config.yaml
arch: "transformer"
model: "sound classifier"
dataset: "synthesized solo parts of chorales (CocoChorales)"
train_examples: 39062
noise_aug: 0.01
n_mels: 40
hop_length: 160
input: "log_mel"
spec_augment: false
win_length: 512
targets: ["instrument"]
num_classes: 13
norm: "layernorm"
norm_position: "pre"
hidden_act: "swiglu"
mlp_ratio: 2
head_dim: 16
fused_qkv: true
bias: "all"
qk_norm: true
parallel_block: false
inner_norm: false
subsampling: 2
layers: 8
width: 384
positions: "rope"
pooling: "mean"
label_smoothing: 0.1
loss: "cross_entropy"
init: "trunc_normal_002"
residual_init: "none"
optimizer: "cautious_adamw"
learning_rate: 0.0012
beta1: 0.9
beta2: 0.95
eps: 1e-08
max_grad_norm: 1.0
max_steps: 13400
batch_size: 128
epochs: 43.9
lr_schedule: "step"
warmup_steps: 400
weight_decay: 0.0
Rows from block 2, named by matrix and row number. Rows with one number belong to one attention dimension. Each number is 128 + 24 x the weight over its row's rms, rounded and kept within 0 to 255. All counts start at 0. Numbers have three digits each. After the name is the row's rms in percent of the matrix's.
# q: attention query, key and value (stacked) (model.blocks.2.attn.qkv.weight, 1152x384, the q third), inputs 357-377
# k: attention query, key and value (stacked) (model.blocks.2.attn.qkv.weight, 1152x384, the k third), inputs 357-377
q.245 100:116140191130099174146120113137088107149136148129095113131115139
k.245 095:148137070130119088148182134115215102115099130139118131144122083
q.246 086:128156147100087149188085122108094195156145111107135121106118146
k.246 103:131143135127156100136168141101196095111110133143114121145156100
q.247 122:182125136152141135143150152121132078088105120155105120126095133
k.247 140:127115125108155086096143136159103149157149153099160132143133153
q.248 071:102127070118094140106130136122131143140124146133154123177140109
k.248 081:073122106142050160118161103113085117116112132126083126157095112
q.249 066:110121072127095118116125139122128150159113123122145121172156094
k.249 086:167111167132118129129155112138127110086129077119085099104109147
q.250 072:126112086119116126102113135126121169165108146114167160124153123
k.250 072:127144181123114149105135097143132103085157098092104084093126165
q.251 088:119093066158136124106116102144119149077123098126144124116103127
k.251 095:114095146117126126113109100112167140134108118126149141139139133
q.252 092:107111181099128130131125117137138135166173150097122117117152114
k.252 102:143151077179129177141102141148138107102131132172105126090117114
q.253 127:098127081103128098102117112146147159178142145112156176136153107
k.253 145:132138187156107178153113097089110158104135092143122105121111169
q.254 121:106109073124109100135107110124144166121133123107161149133129135
k.254 118:099134176132134170114092128124096150130128118141122140113146137
q.255 114:160147198145138166137148149121123087116131127139085101116099135
k.255 110:143122086121140084135150147139128104148138147120140123152125122
q.256 089:143151169127142171093095129126109120111165142130136129069119126
k.256 094:102101126095116141101138126122102091152158113110101152169138136
q.257 076:151168136144106125141126128115159121081145131119101098125099108
k.257 076:175123101146129139120164133109117096097140098121120132126094109
q.258 111:117135159099176102085123137156097133136074144119123162100166142
k.258 118:098091139113098105153117119159130128144123144097123101164137126
q.259 084:114115159121140116128121109132135130159142162154109137094110135
k.259 071:123112112138071140142123107151123118104121122079123087196125146
q.260 075:126104145127187158088111148128134123129178107136131101098131124
k.260 084:133133093141053149141168132108116069137150157144071173197148088
q.261 086:128095082129116157122076163120131116163113118087139133114173067
k.261 091:108113171106135076124195079125096136127116119136115120158076198
q.262 089:118135116131139136153138171131160107116125116108144117124135074
k.262 088:128136176109124114128109107122141156157111126132111174118138187
q.263 119:127133154133106118148166087118131144091162094168116087156093169
k.263 104:150140074148162169117075175145127092115149136132134123085147062
q.264 090:137144154136147153100107132134123123104183148141122115081124140
k.264 074:137128107140187139122133189146153127127119146123119128110172078
q.265 079:152150195136120125093122140113117089120162154107097118127124135
k.265 068:132105093139178137107113184101147125106087129122104149108193079
q.266 136:115111078134145106101140099139111149148130108130199161140106160
k.266 145:173157158160131157145132156100137111095127125160135119102113138
q.267 096:146146144107102117212133106113139135141087152111095129146117138
k.267 088:117110125119154100116135133131090164169103113125176170103139148
q.268 107:132123150148090117152175112125140135081135118166071100171114174
k.268 094:121149054133169150097082181135137121137140118134189120073137058
q.269 106:118131107147141151108088176158127104136122161106164147100149077
k.269 092:118111173102099094145192080129123139148118107127099128181107181
q.270 084:118146097156076103162178136142137177140125123137094139178157147
k.270 087:135120125119197098137097132154164147118144117129161073060120140
q.271 099:137122118093126139149135147119124085134122140118134152114131083
k.271 090:106136175131100104132122093100133146138124108127096124131107158
q.272 075:084123145069115120144143116153146124119137164145084141165143124
k.272 073:138162059175099148118108190118163084148102134110126138146133042
q.273 090:128097137121100095117173118126142158094165107126133125158123173
k.273 106:175128076152163106122116131114130162122091111151185145086154085
q.274 109:128150159121075176145148130106155130103192115122064115132098152
k.274 117:101104128122124135108103158169117096148170138097107095110136095
q.275 103:147155114157147088133165142153177112113172137149105135099116123
k.275 094:141120098151098148136104179104120149135159093117135122087139095
q.276 119:109144161153096148133115140102123146133171093131074098132131161
k.276 096:138121087098180146130113147164163097123127151152153154097129067
q.277 100:151158113147120159122069145118104123146116115128150109087152112
k.277 097:113118128080182089128168114134146134132131143130143162164116154
q.278 087:133109124089128174140092124150101099113109112136146103141130118
k.278 088:108112122101154085085142115130138125140121140111124137131129126
q.279 116:095103130098132087151142097170180149120105156161116147144104125
k.279 102:149134140154115176093090170118091105129148100118116085094147075
q.280 072:103127132091126141161138116161142116113150137148098134165133154
k.280 127:162139067157150134120110142102147132141074146140167171097151079
q.281 098:139100127128125109111161139148151143113128109135142100152136139
k.281 130:176156085151152116128117134102136153124078114148166151108155089
q.282 098:106116139096145093118136117142088144162102127136159144161131174
k.282 110:167196134176135128165118135112150150130105121176136138103129099
q.283 124:167121135104099104148179096130136134089165136119088109136105183
k.283 114:095135122135132159126074151138140097165117160121133138111156094
q.284 082:122113116113134099150106102130132171140074152104141171089145112
k.284 091:122126166118115137094172116113101107120161078107087114151116175
q.285 113:154158106183155135074123157087106081135123120107146126125161082
k.285 104:110117150106099125173157100129145155134114136141123139156073231
q.286 071:098162090158163104093129113122148112154095168113138185124122102
k.286 068:126128213135088134166149109120076142109138114135099085137118174
q.287 113:146117100125142169124092140130114105144092145114165129126138082
k.287 110:097125171111105092124175091113118140120146121116108123185110194
q.288 123:159111116126126098134172149114110136144162099124147120157142132
k.288 079:131120118168146135120141103132093133111170111151167094111094136
q.289 063:093143115142114158145128146102127099114128104135150124170119115
k.289 075:135128128165105127152146143094143113130102124130093155189148150