config.toml
arch = "transformer"
hop_length = 160
input = "log_mel"
targets = ["instrument"]
norm = "layernorm"
mlp_ratio = 2
fused_qkv = true
inner_norm = false
subsampling = 2
pooling = "mean"
optimizer = "cautious_adamw"
lr = 0.0012
beta1 = 0.9
weight_decay = 0.0
Rows from block 3 of a small sound classifier, named by matrix and row number. Rows with one number belong to one neuron. Each number is 50 + 10 x the weight over its row's rms, rounded and kept within 0 to 99. All counts start at 0. After the name is the row's rms in percent of the matrix's.
Before each neuron's rows are labels from the 100 clips, of 14976, where the neuron reaches its largest size: "peak on" is the class under the peak. Only what is clearly more common there than usual is listed. The data: synthesized solo parts of chorales (CocoChorales). In brackets: how many of the 100.
# gate: MLP gate (model.blocks.3.mlp.gate.weight, 768x384), inputs 96-191
# fc1: MLP up (model.blocks.3.mlp.fc1.weight, 768x384), inputs 96-191
# fc2: MLP down (model.blocks.3.mlp.fc2.weight, 384x768, transposed), outputs 96-191

peak on: silence (100)
gate.701 096:49 58 49 50 54 57 44 61 68 41 63 48 61 36 29 54 44 42 51 48 46 73 48 43 57 59 66 56 53 54 57 51 43 50 47 48 46 54 28 78 46 53 40 67 63 47 33 58 56 56 63 38 42 53 46 43 48 62 37 68 29 44 56 48 64 41 54 75 40 43 38 47 47 70 60 54 61 56 51 43 52 55 50 39 50 65 56 43 38 53 46 50 46 41 38 49
fc1.701 071:47 54 65 53 41 58 37 43 44 49 51 50 51 56 47 63 39 46 43 52 48 55 50 45 53 52 46 65 45 41 65 49 42 44 47 30 50 44 50 42 35 49 61 52 39 40 52 64 40 47 58 50 59 59 58 54 62 42 53 45 46 65 60 34 44 37 61 40 41 65 82 45 48 70 42 44 37 42 42 62 51 65 47 56 37 45 46 45 45 50 54 54 48 52 49 54
fc2.701 088:44 54 62 56 48 35 43 34 47 28 34 41 50 52 60 62 53 54 54 35 29 65 52 57 41 50 56 44 37 35 48 54 43 44 47 47 46 36 64 50 48 26 43 55 71 41 36 60 59 44 53 33 55 58 50 66 32 44 52 43 49 58 58 47 47 51 66 46 49 42 55 48 48 63 56 59 36 44 53 52 51 62 70 53 38 63 42 65 33 43 40 59 47 50 43 45

peak on: A#4 (28)
gate.542 057:59 76 43 51 37 46 58 62 39 38 54 49 58 45 51 58 38 52 61 61 47 54 44 60 28 58 37 52 36 52 62 60 43 56 57 46 62 66 71 46 54 49 38 41 52 32 45 50 34 54 55 42 47 65 46 50 58 45 45 44 49 75 53 60 56 40 43 41 46 43 45 54 53 70 77 60 60 61 63 65 35 54 53 43 56 56 68 43 63 59 62 27 58 57 48 53
fc1.542 060:35 60 52 37 47 46 25 51 48 56 53 54 42 62 65 50 51 52 55 53 53 54 45 61 48 58 53 51 60 38 53 43 58 67 45 53 57 45 55 47 45 47 59 62 47 51 66 55 46 54 46 51 47 47 58 51 54 54 61 47 53 44 39 47 45 39 65 48 42 45 47 62 41 32 51 46 57 71 58 27 45 35 51 58 47 50 44 35 41 66 49 68 53 37 42 45
fc2.542 074:50 70 28 53 48 49 58 50 48 44 49 44 53 52 71 58 48 41 49 46 35 45 52 62 57 47 43 48 32 61 35 62 40 65 52 49 43 32 55 58 51 34 42 55 60 55 49 33 51 43 52 64 52 47 47 59 42 38 38 45 52 46 69 40 34 62 47 48 46 49 47 58 39 42 65 64 44 48 49 37 72 49 51 44 49 44 46 48 67 59 57 58 58 53 51 61

peak on: A#3 (26)
gate.93 329:67 44 52 51 38 48 56 53 53 58 66 43 50 65 63 66 66 62 41 41 32 46 44 61 55 62 26 63 38 31 53 37 63 40 25 52 49 47 44 72 58 54 59 44 50 58 42 33 54 25 42 56 58 39 38 55 47 38 53 34 49 26 54 38 41 46 53 39 55 41 47 37 30 33 65 42 45 47 44 45 64 55 63 46 43 35 48 52 51 42 56 60 60 65 52 38
fc1.93 314:45 53 69 58 52 52 71 69 67 66 36 55 53 38 52 48 39 20 39 57 64 48 48 56 46 32 59 45 57 66 60 40 62 48 67 57 53 46 62 62 37 52 32 44 52 62 48 47 54 58 53 55 48 53 46 45 54 39 56 62 30 61 37 57 46 78 50 48 52 69 23 45 53 52 60 48 56 51 45 52 36 43 36 53 43 48 53 45 44 49 56 50 51 38 57 53
fc2.93 308:26 39 37 71 29 62 58 77 47 63 36 44 48 49 52 43 48 35 27 54 60 50 55 37 37 37 45 54 36 99 57 46 31 53 36 31 53 54 65 45 54 60 37 43 44 36 49 44 37 56 39 59 47 49 60 48 52 31 47 52 48 54 60 57 43 59 50 44 25 42 47 49 49 49 54 55 59 41 46 47 58 57 50 56 55 70 44 59 46 61 46 44 56 47 38 53

peak on: silence (92)
gate.427 057:41 61 38 52 32 60 47 49 55 41 53 59 68 46 45 58 34 47 34 53 45 43 51 52 56 40 56 52 43 34 58 56 63 66 60 44 38 55 62 65 58 53 39 55 60 45 58 53 55 65 52 60 40 55 50 43 52 56 53 44 47 57 40 56 52 53 62 50 37 53 38 47 43 34 59 54 49 51 53 55 26 54 68 58 50 72 52 42 35 36 41 40 51 56 55 52
fc1.427 060:30 47 47 52 50 41 53 54 49 51 44 65 55 66 50 49 49 32 45 51 37 60 30 72 47 44 55 38 66 65 44 57 50 48 38 54 46 55 54 42 53 46 44 77 48 44 51 70 41 28 44 66 46 41 38 58 31 53 72 42 50 51 52 63 50 57 50 50 56 60 44 46 72 63 48 54 48 55 48 39 63 72 55 57 56 31 65 54 36 38 50 52 62 44 60 33
fc2.427 068:57 33 59 31 52 56 51 55 50 48 39 39 56 57 51 45 51 42 46 49 51 45 67 79 31 42 41 37 39 69 52 68 58 65 43 73 48 39 48 51 46 60 52 41 56 43 58 69 42 62 57 67 47 46 59 55 46 32 56 37 68 29 48 56 62 48 60 52 60 39 49 51 61 53 38 48 57 50 41 26 44 52 50 62 38 43 52 55 47 58 64 48 52 50 51 40

peak on: C#4 (37)
gate.713 079:43 57 40 30 64 54 36 36 47 50 45 48 59 46 48 33 51 34 63 35 42 40 58 57 61 51 57 50 63 28 32 42 37 56 60 52 41 52 50 56 52 65 30 54 60 48 51 67 50 56 51 48 40 52 49 40 45 61 46 72 66 50 42 52 39 36 57 56 50 26 40 74 65 51 49 63 56 56 51 71 38 55 48 38 65 46 48 42 48 44 46 39 51 54 42 59
fc1.713 063:66 71 52 56 21 44 53 40 48 46 50 51 54 64 75 40 51 48 56 62 55 45 63 65 56 40 39 50 57 51 34 57 54 54 53 35 37 60 51 33 51 46 44 50 37 60 55 38 48 49 54 51 32 36 63 39 42 43 47 27 50 44 52 62 49 34 70 45 50 43 53 50 63 33 45 40 49 47 42 60 46 53 59 63 34 50 35 41 55 47 52 45 47 44 55 48
fc2.713 075:55 55 45 64 28 48 43 40 55 46 59 50 51 44 67 59 55 51 54 51 45 46 51 54 68 53 52 53 51 61 42 60 36 53 52 59 57 50 54 51 55 53 52 45 48 67 63 32 45 58 48 51 36 46 55 56 48 54 42 41 62 64 38 63 46 36 48 51 71 50 52 50 53 38 50 43 60 55 55 63 47 56 66 54 56 72 57 55 42 57 55 58 39 72 53 31

peak on: D5 (29)
gate.164 054:31 79 55 49 42 37 48 70 43 30 48 52 63 65 68 37 63 36 57 49 37 60 49 16 40 61 65 44 52 39 53 54 45 40 59 43 28 50 71 46 65 52 64 50 50 47 51 57 64 53 52 51 49 59 53 59 55 63 52 64 33 44 51 46 38 48 51 60 63 37 35 48 49 47 39 48 60 30 60 45 40 37 45 30 54 51 61 49 67 40 57 43 56 33 59 59
fc1.164 059:64 40 44 46 31 52 59 58 55 59 39 55 51 51 58 45 38 42 52 65 64 46 61 41 37 47 49 42 43 50 48 43 43 50 59 43 46 53 49 45 53 42 46 49 41 49 79 63 51 54 56 57 32 34 41 63 55 41 49 51 61 56 58 35 65 39 28 46 55 46 56 76 57 63 48 37 49 52 41 51 43 30 49 51 57 47 54 65 48 34 72 68 63 43 43 60
fc2.164 072:57 46 53 51 47 44 59 49 47 49 46 43 51 58 44 44 57 46 52 51 58 55 51 23 42 44 52 40 41 55 42 36 37 52 54 51 59 50 43 57 52 52 54 62 41 37 29 77 45 49 58 42 51 61 46 30 29 67 68 58 43 59 51 38 56 56 45 41 55 36 46 55 64 88 44 13 42 38 53 45 78 57 44 40 48 38 52 65 50 35 49 55 34 45 66 37

peak on: A#3 (36)
gate.499 053:50 55 44 52 47 57 41 53 52 59 62 46 51 49 62 55 56 52 34 33 27 54 48 59 24 60 51 62 56 60 57 49 45 64 44 35 37 49 52 45 43 51 35 59 64 61 67 57 48 40 50 42 32 39 49 38 49 57 49 42 43 50 51 66 45 63 51 45 57 43 48 58 63 39 62 47 73 45 55 47 51 55 47 33 56 60 56 50 30 65 46 36 35 52 68 56
fc1.499 058:51 43 52 61 51 53 63 56 59 42 50 65 61 41 35 58 40 32 54 48 62 46 62 48 48 62 57 53 63 52 41 60 54 46 59 74 44 44 52 52 48 27 47 55 50 65 49 59 60 52 45 45 52 57 58 40 63 54 47 55 53 47 71 50 63 51 46 57 48 38 55 48 58 54 59 52 31 37 45 40 27 49 42 46 48 38 53 54 55 37 51 49 45 37 59 43
fc2.499 073:52 34 64 48 47 38 48 44 50 55 47 67 31 46 43 47 63 46 54 48 41 43 34 54 36 34 52 53 57 59 54 65 52 64 43 60 47 58 45 41 45 36 47 45 66 51 48 60 33 35 64 72 50 46 45 50 65 36 57 62 49 55 43 57 63 38 53 39 44 38 45 61 47 62 50 50 49 44 54 50 52 37 40 33 41 58 50 51 55 39 49 52 58 48 57 63

peak on: A#3 (33)
gate.441 056:44 45 48 41 45 50 59 53 50 47 46 39 54 41 37 58 44 61 46 47 31 47 70 33 62 66 48 58 53 35 58 53 35 45 54 49 48 40 47 51 46 63 42 51 56 41 55 66 45 56 55 34 45 70 53 51 47 57 55 61 35 42 40 60 42 61 51 53 59 43 43 36 52 44 25 51 57 45 41 54 44 41 54 68 71 63 52 33 54 56 69 31 30 52 51 51
fc1.441 060:44 49 57 37 63 65 41 69 47 58 55 55 59 62 54 37 49 45 36 35 63 55 49 46 35 51 48 53 40 40 64 38 49 30 39 55 75 51 47 43 30 50 47 50 45 47 45 50 45 44 45 41 54 57 45 37 44 50 36 43 37 48 54 61 68 50 65 57 56 51 44 47 63 79 58 31 59 36 49 53 47 55 49 60 53 36 60 31 42 35 71 47 48 61 55 60
fc2.441 077:57 42 52 35 46 52 59 47 53 59 48 53 45 44 64 60 49 47 41 45 30 41 53 46 45 41 49 55 42 59 41 45 28 34 50 54 63 41 45 53 64 34 42 40 37 39 41 49 39 65 56 51 33 42 53 46 43 47 35 50 46 59 54 58 55 47 49 36 55 46 53 49 64 70 49 38 51 44 56 65 37 47 55 55 42 46 59 40 50 33 41 61 43 63 61 51

peak on: silence (100)
gate.475 052:45 48 64 33 47 49 40 54 54 52 65 48 54 52 46 39 59 59 36 40 39 53 37 44 41 47 45 67 58 47 61 54 67 72 56 40 53 51 45 39 50 50 54 78 54 51 39 47 55 49 45 48 43 58 50 43 58 38 43 48 43 54 61 40 59 65 42 58 60 41 42 34 41 62 48 56 58 49 60 52 43 55 44 61 55 40 55 58 51 36 56 47 49 40 47 48
fc1.475 059:63 50 45 64 75 34 42 57 45 61 53 29 47 38 57 51 41 50 49 49 29 38 66 60 59 53 32 56 41 49 45 52 57 53 29 48 54 53 45 37 67 56 51 57 55 59 52 57 71 62 60 39 72 52 51 52 58 33 42 51 44 54 52 64 47 49 39 50 45 53 42 58 54 58 57 55 57 47 57 50 44 52 48 46 47 59 66 43 55 60 51 53 56 46 67 43
fc2.475 067:53 39 66 41 64 31 51 54 49 47 56 60 46 33 40 40 58 56 54 63 47 39 75 38 40 43 51 49 47 63 41 55 40 29 61 37 46 55 54 46 52 50 67 46 51 58 56 76 52 56 51 54 58 63 30 60 39 56 46 45 50 43 35 45 48 35 60 64 47 62 63 37 41 41 56 38 31 52 57 45 32 33 65 52 33 64 44 59 54 52 48 54 54 53 54 49

peak on: silence (100)
gate.160 093:59 54 37 43 59 57 49 74 59 61 61 38 61 40 17 37 48 63 47 52 66 49 52 41 47 51 46 55 67 61 59 52 40 57 44 44 55 47 53 51 56 54 60 76 56 24 43 63 31 45 47 36 53 49 54 52 45 63 51 52 42 56 64 56 48 52 49 31 37 42 19 61 55 66 65 60 64 41 32 59 50 38 40 40 41 50 54 35 57 56 32 38 38 46 42 56
fc1.160 073:47 53 49 46 51 49 51 55 46 61 43 44 50 46 50 41 46 37 57 43 63 49 41 59 72 54 56 46 36 46 60 56 53 41 50 57 47 43 61 54 72 61 40 61 50 52 52 62 34 54 45 60 66 46 51 44 45 46 56 65 61 57 49 45 52 49 44 41 45 65 49 43 45 46 54 43 42 54 41 29 40 62 46 50 65 35 62 50 69 53 54 59 64 61 46 33
fc2.160 084:49 48 47 58 46 43 53 46 45 50 49 54 45 35 41 39 57 48 48 56 42 49 46 48 68 54 50 47 47 39 41 46 45 53 55 65 31 53 63 38 53 47 41 39 58 59 47 67 34 34 51 63 40 68 55 44 48 49 53 46 58 42 33 53 41 50 58 52 41 56 84 32 32 46 44 48 58 59 44 42 59 55 59 43 42 53 36 44 48 63 55 60 43 63 55 34

peak on: A#3 (30)
gate.1 071:61 40 32 43 54 42 51 47 66 48 46 48 60 52 30 69 47 49 47 49 59 46 54 48 48 58 57 65 39 45 72 64 48 62 39 54 53 44 30 54 62 47 55 38 53 43 32 71 59 71 59 50 60 48 58 44 40 46 58 50 48 50 56 54 57 61 53 60 39 54 56 62 56 53 57 56 57 58 46 52 37 40 69 56 58 43 55 40 68 73 49 37 43 57 42 52
fc1.1 057:56 51 66 69 52 42 61 45 44 36 64 35 43 41 54 54 35 44 44 60 45 50 63 48 55 46 47 52 52 49 48 58 41 43 51 58 83 43 29 59 59 37 44 38 47 36 37 46 47 39 63 48 37 59 52 51 62 44 50 43 51 57 47 61 38 63 47 55 60 33 51 58 57 50 54 48 37 44 55 53 60 58 51 54 47 49 46 54 21 58 54 40 49 55 45 64
fc2.1 074:40 53 56 47 50 46 55 45 69 37 59 34 53 55 36 38 39 40 62 38 47 59 69 37 42 44 59 42 53 64 42 70 49 56 41 49 67 46 63 65 60 38 28 39 39 38 37 60 61 44 50 49 35 64 70 53 46 44 49 57 47 57 41 50 40 49 65 58 48 42 52 37 57 43 42 47 57 57 41 41 60 37 46 56 32 39 48 39 57 45 58 23 46 39 57 65

peak on: silence (41)
gate.116 058:45 63 53 67 43 43 40 54 62 49 58 42 59 47 47 50 62 26 55 52 45 59 48 44 44 65 58 55 52 41 47 37 20 60 45 48 38 43 48 60 46 56 35 50 54 44 50 48 68 57 54 33 50 38 52 53 52 56 39 55 49 62 57 49 47 45 41 57 55 58 38 46 51 54 71 48 66 50 43 50 52 54 45 57 64 80 48 43 46 57 60 59 55 47 28 56
fc1.116 059:33 39 52 58 40 50 50 49 63 51 44 60 49 44 44 53 66 53 54 40 57 41 60 48 38 47 52 59 49 46 62 50 55 42 66 42 61 38 58 43 52 43 48 62 61 32 68 53 39 57 46 66 45 45 56 65 55 58 63 46 57 55 58 50 55 36 44 40 64 58 80 57 40 55 42 40 36 42 36 63 63 47 49 58 33 51 28 64 34 69 63 63 60 51 50 47
fc2.116 073:62 47 56 26 43 55 54 48 52 47 47 48 38 43 54 60 56 53 51 35 55 63 76 68 32 48 45 30 58 50 50 62 56 23 51 53 38 47 43 38 43 52 53 50 63 35 50 50 60 65 56 59 54 42 51 33 56 45 51 41 35 49 56 57 65 46 54 56 44 70 38 50 64 48 63 36 52 49 44 58 57 46 58 52 52 42 48 68 53 43 67 71 45 33 60 51

peak on: A#4 (27)
gate.288 056:50 54 54 54 39 43 50 51 48 47 53 40 65 56 36 49 43 55 35 47 51 66 56 53 41 67 50 53 61 53 56 39 33 52 46 39 42 58 52 44 40 56 49 54 51 47 37 50 57 57 57 56 54 43 56 39 62 61 48 39 36 48 48 31 40 46 54 45 53 39 41 48 68 35 46 69 61 71 51 57 51 33 32 52 56 45 46 56 31 55 60 52 38 58 51 47
fc1.288 064:57 42 47 50 50 45 49 62 47 63 58 43 43 53 62 53 54 50 45 51 54 62 63 55 44 46 57 49 38 35 21 36 53 49 39 54 43 40 38 58 36 50 38 46 50 32 50 45 54 51 44 58 60 56 56 48 54 36 45 50 59 53 63 58 56 52 39 50 40 45 55 38 56 31 38 48 63 65 48 51 63 46 67 63 46 64 44 52 37 92 39 77 54 40 41 66
fc2.288 078:47 59 49 40 55 55 33 43 45 48 49 60 52 51 65 35 52 40 40 37 64 48 41 66 63 60 41 53 40 49 31 40 40 49 54 58 78 56 54 47 43 57 45 65 19 35 50 28 60 54 47 42 49 62 42 56 54 52 34 50 51 45 52 47 60 41 61 51 50 51 66 39 40 36 58 70 73 82 77 59 32 58 49 48 54 51 47 62 46 53 50 42 64 61 25 60

peak on: G#4 (25)
gate.418 055:44 43 40 33 51 49 47 63 57 44 70 40 50 56 53 42 45 33 65 45 58 69 36 40 47 44 57 44 58 44 71 45 38 45 63 64 49 43 56 45 51 37 56 53 70 43 40 53 50 51 55 42 51 41 38 44 56 58 62 51 47 49 60 51 46 56 49 54 53 32 30 46 38 43 42 47 55 73 54 62 51 44 76 51 58 54 31 40 52 73 56 42 52 52 43 62
fc1.418 059:56 41 56 59 50 59 45 43 58 40 38 64 43 65 60 57 49 59 50 60 80 43 54 53 70 67 49 67 50 47 47 60 48 45 64 42 58 46 65 65 32 38 51 51 52 67 62 60 50 42 61 32 44 63 63 61 47 53 44 36 54 54 35 53 35 36 39 40 50 51 34 53 59 44 39 33 61 49 55 40 41 37 48 52 41 40 34 53 35 61 55 44 50 48 40 37
fc2.418 065:56 48 41 70 45 64 62 65 50 53 65 37 63 59 48 46 68 45 40 46 51 33 45 38 55 33 55 67 59 51 58 41 50 53 56 41 59 71 47 57 56 54 55 38 38 53 59 61 53 54 39 57 50 56 51 65 52 58 55 46 42 44 36 38 57 58 61 57 43 42 68 43 48 43 38 48 52 36 65 54 50 53 56 42 41 32 28 51 45 31 43 52 30 56 73 42

peak on: C#4 (28)
gate.192 082:66 64 38 46 49 54 42 60 58 37 32 59 55 31 27 58 43 33 55 59 59 52 54 54 34 40 64 46 42 52 58 65 44 42 51 40 44 55 47 53 43 61 47 61 42 37 38 50 53 45 53 43 37 48 55 56 47 59 38 61 39 45 56 61 55 44 53 50 31 59 37 54 44 70 66 49 54 54 62 69 42 51 42 36 34 61 50 45 46 52 35 46 41 37 46 41
fc1.192 061:39 56 53 35 58 55 48 66 46 63 50 49 36 32 38 49 31 35 61 36 47 40 40 63 41 55 52 66 43 63 56 54 63 38 32 62 42 34 52 50 47 58 46 44 52 21 53 66 46 33 43 35 68 37 37 42 38 58 39 41 47 51 42 58 51 47 45 47 52 65 43 39 61 41 56 60 50 51 46 49 59 52 56 49 58 45 55 65 51 48 67 64 45 74 50 59
fc2.192 080:51 62 32 39 38 61 57 57 52 55 46 35 39 51 58 43 52 49 59 56 51 48 70 32 47 51 55 72 59 56 48 49 62 31 39 46 54 48 46 46 57 34 62 47 48 29 56 53 36 49 57 43 34 28 49 46 45 35 75 64 46 38 63 56 54 58 66 39 36 38 45 54 39 49 45 33 71 43 48 62 52 50 58 43 35 58 56 53 44 50 33 62 53 56 49 44

peak on: E5 (38)
gate.0 053:46 54 55 68 51 52 55 69 71 46 65 51 65 45 71 44 35 66 54 64 62 55 27 65 56 53 57 43 50 26 63 42 36 47 49 36 59 49 64 46 65 52 57 62 40 52 25 46 37 51 40 40 64 54 49 39 52 62 45 46 48 56 49 38 43 43 40 63 58 46 42 60 46 68 41 70 51 51 40 56 55 58 40 51 57 62 60 42 51 45 39 54 52 44 52 60
fc1.0 056:54 43 60 56 35 36 57 49 61 60 38 59 57 44 55 46 50 50 41 66 58 44 48 56 53 48 44 46 55 48 49 57 54 25 55 52 49 43 45 58 65 48 43 58 39 63 51 63 41 46 66 45 54 40 37 52 38 43 46 66 48 49 59 64 61 57 57 49 53 68 43 66 54 64 51 55 65 62 20 48 61 69 44 26 34 44 44 44 52 61 29 53 53 40 67 56
fc2.0 065:70 57 43 56 57 39 41 57 56 49 66 56 53 44 68 51 28 48 57 56 64 41 58 49 42 51 41 28 46 36 59 53 47 51 69 43 50 55 42 53 50 73 46 43 39 73 38 59 64 57 47 58 48 46 50 50 44 62 70 55 48 59 60 62 58 51 61 57 66 54 62 44 45 55 49 46 52 50 36 36 71 41 62 45 39 48 51 52 33 50 54 46 40 53 51 69

peak on: silence (99)
gate.344 110:63 58 44 35 68 52 42 60 62 46 51 54 50 37 28 57 48 39 47 75 67 64 71 65 57 48 62 43 63 50 46 53 55 48 49 53 56 45 45 60 53 37 52 54 56 56 42 51 59 48 67 43 30 41 54 44 40 68 57 57 35 58 57 58 62 54 50 60 31 57 52 63 52 60 54 57 37 57 49 72 40 46 54 28 44 63 60 46 46 66 46 45 48 54 49 51
fc1.344 068:62 40 42 51 44 53 51 49 28 67 39 45 41 52 47 35 59 51 44 46 51 35 44 54 27 64 55 43 35 38 53 62 44 56 44 41 42 48 47 32 53 64 54 53 60 39 52 57 43 57 35 62 62 49 25 52 42 39 52 39 41 50 41 39 52 52 53 38 43 50 41 52 37 61 57 78 41 48 44 54 64 47 47 56 47 31 49 49 53 51 57 34 34 61 53 51
fc2.344 091:51 33 30 61 34 58 53 43 52 52 39 55 43 50 46 56 53 58 52 38 44 39 36 54 46 54 50 54 35 46 49 46 43 57 39 53 42 54 45 63 33 54 50 59 68 32 48 60 48 46 30 52 61 46 36 67 46 68 58 31 58 51 49 33 70 43 41 50 38 47 70 53 56 54 45 78 46 64 70 48 48 48 53 52 42 47 58 71 57 37 54 69 54 48 51 56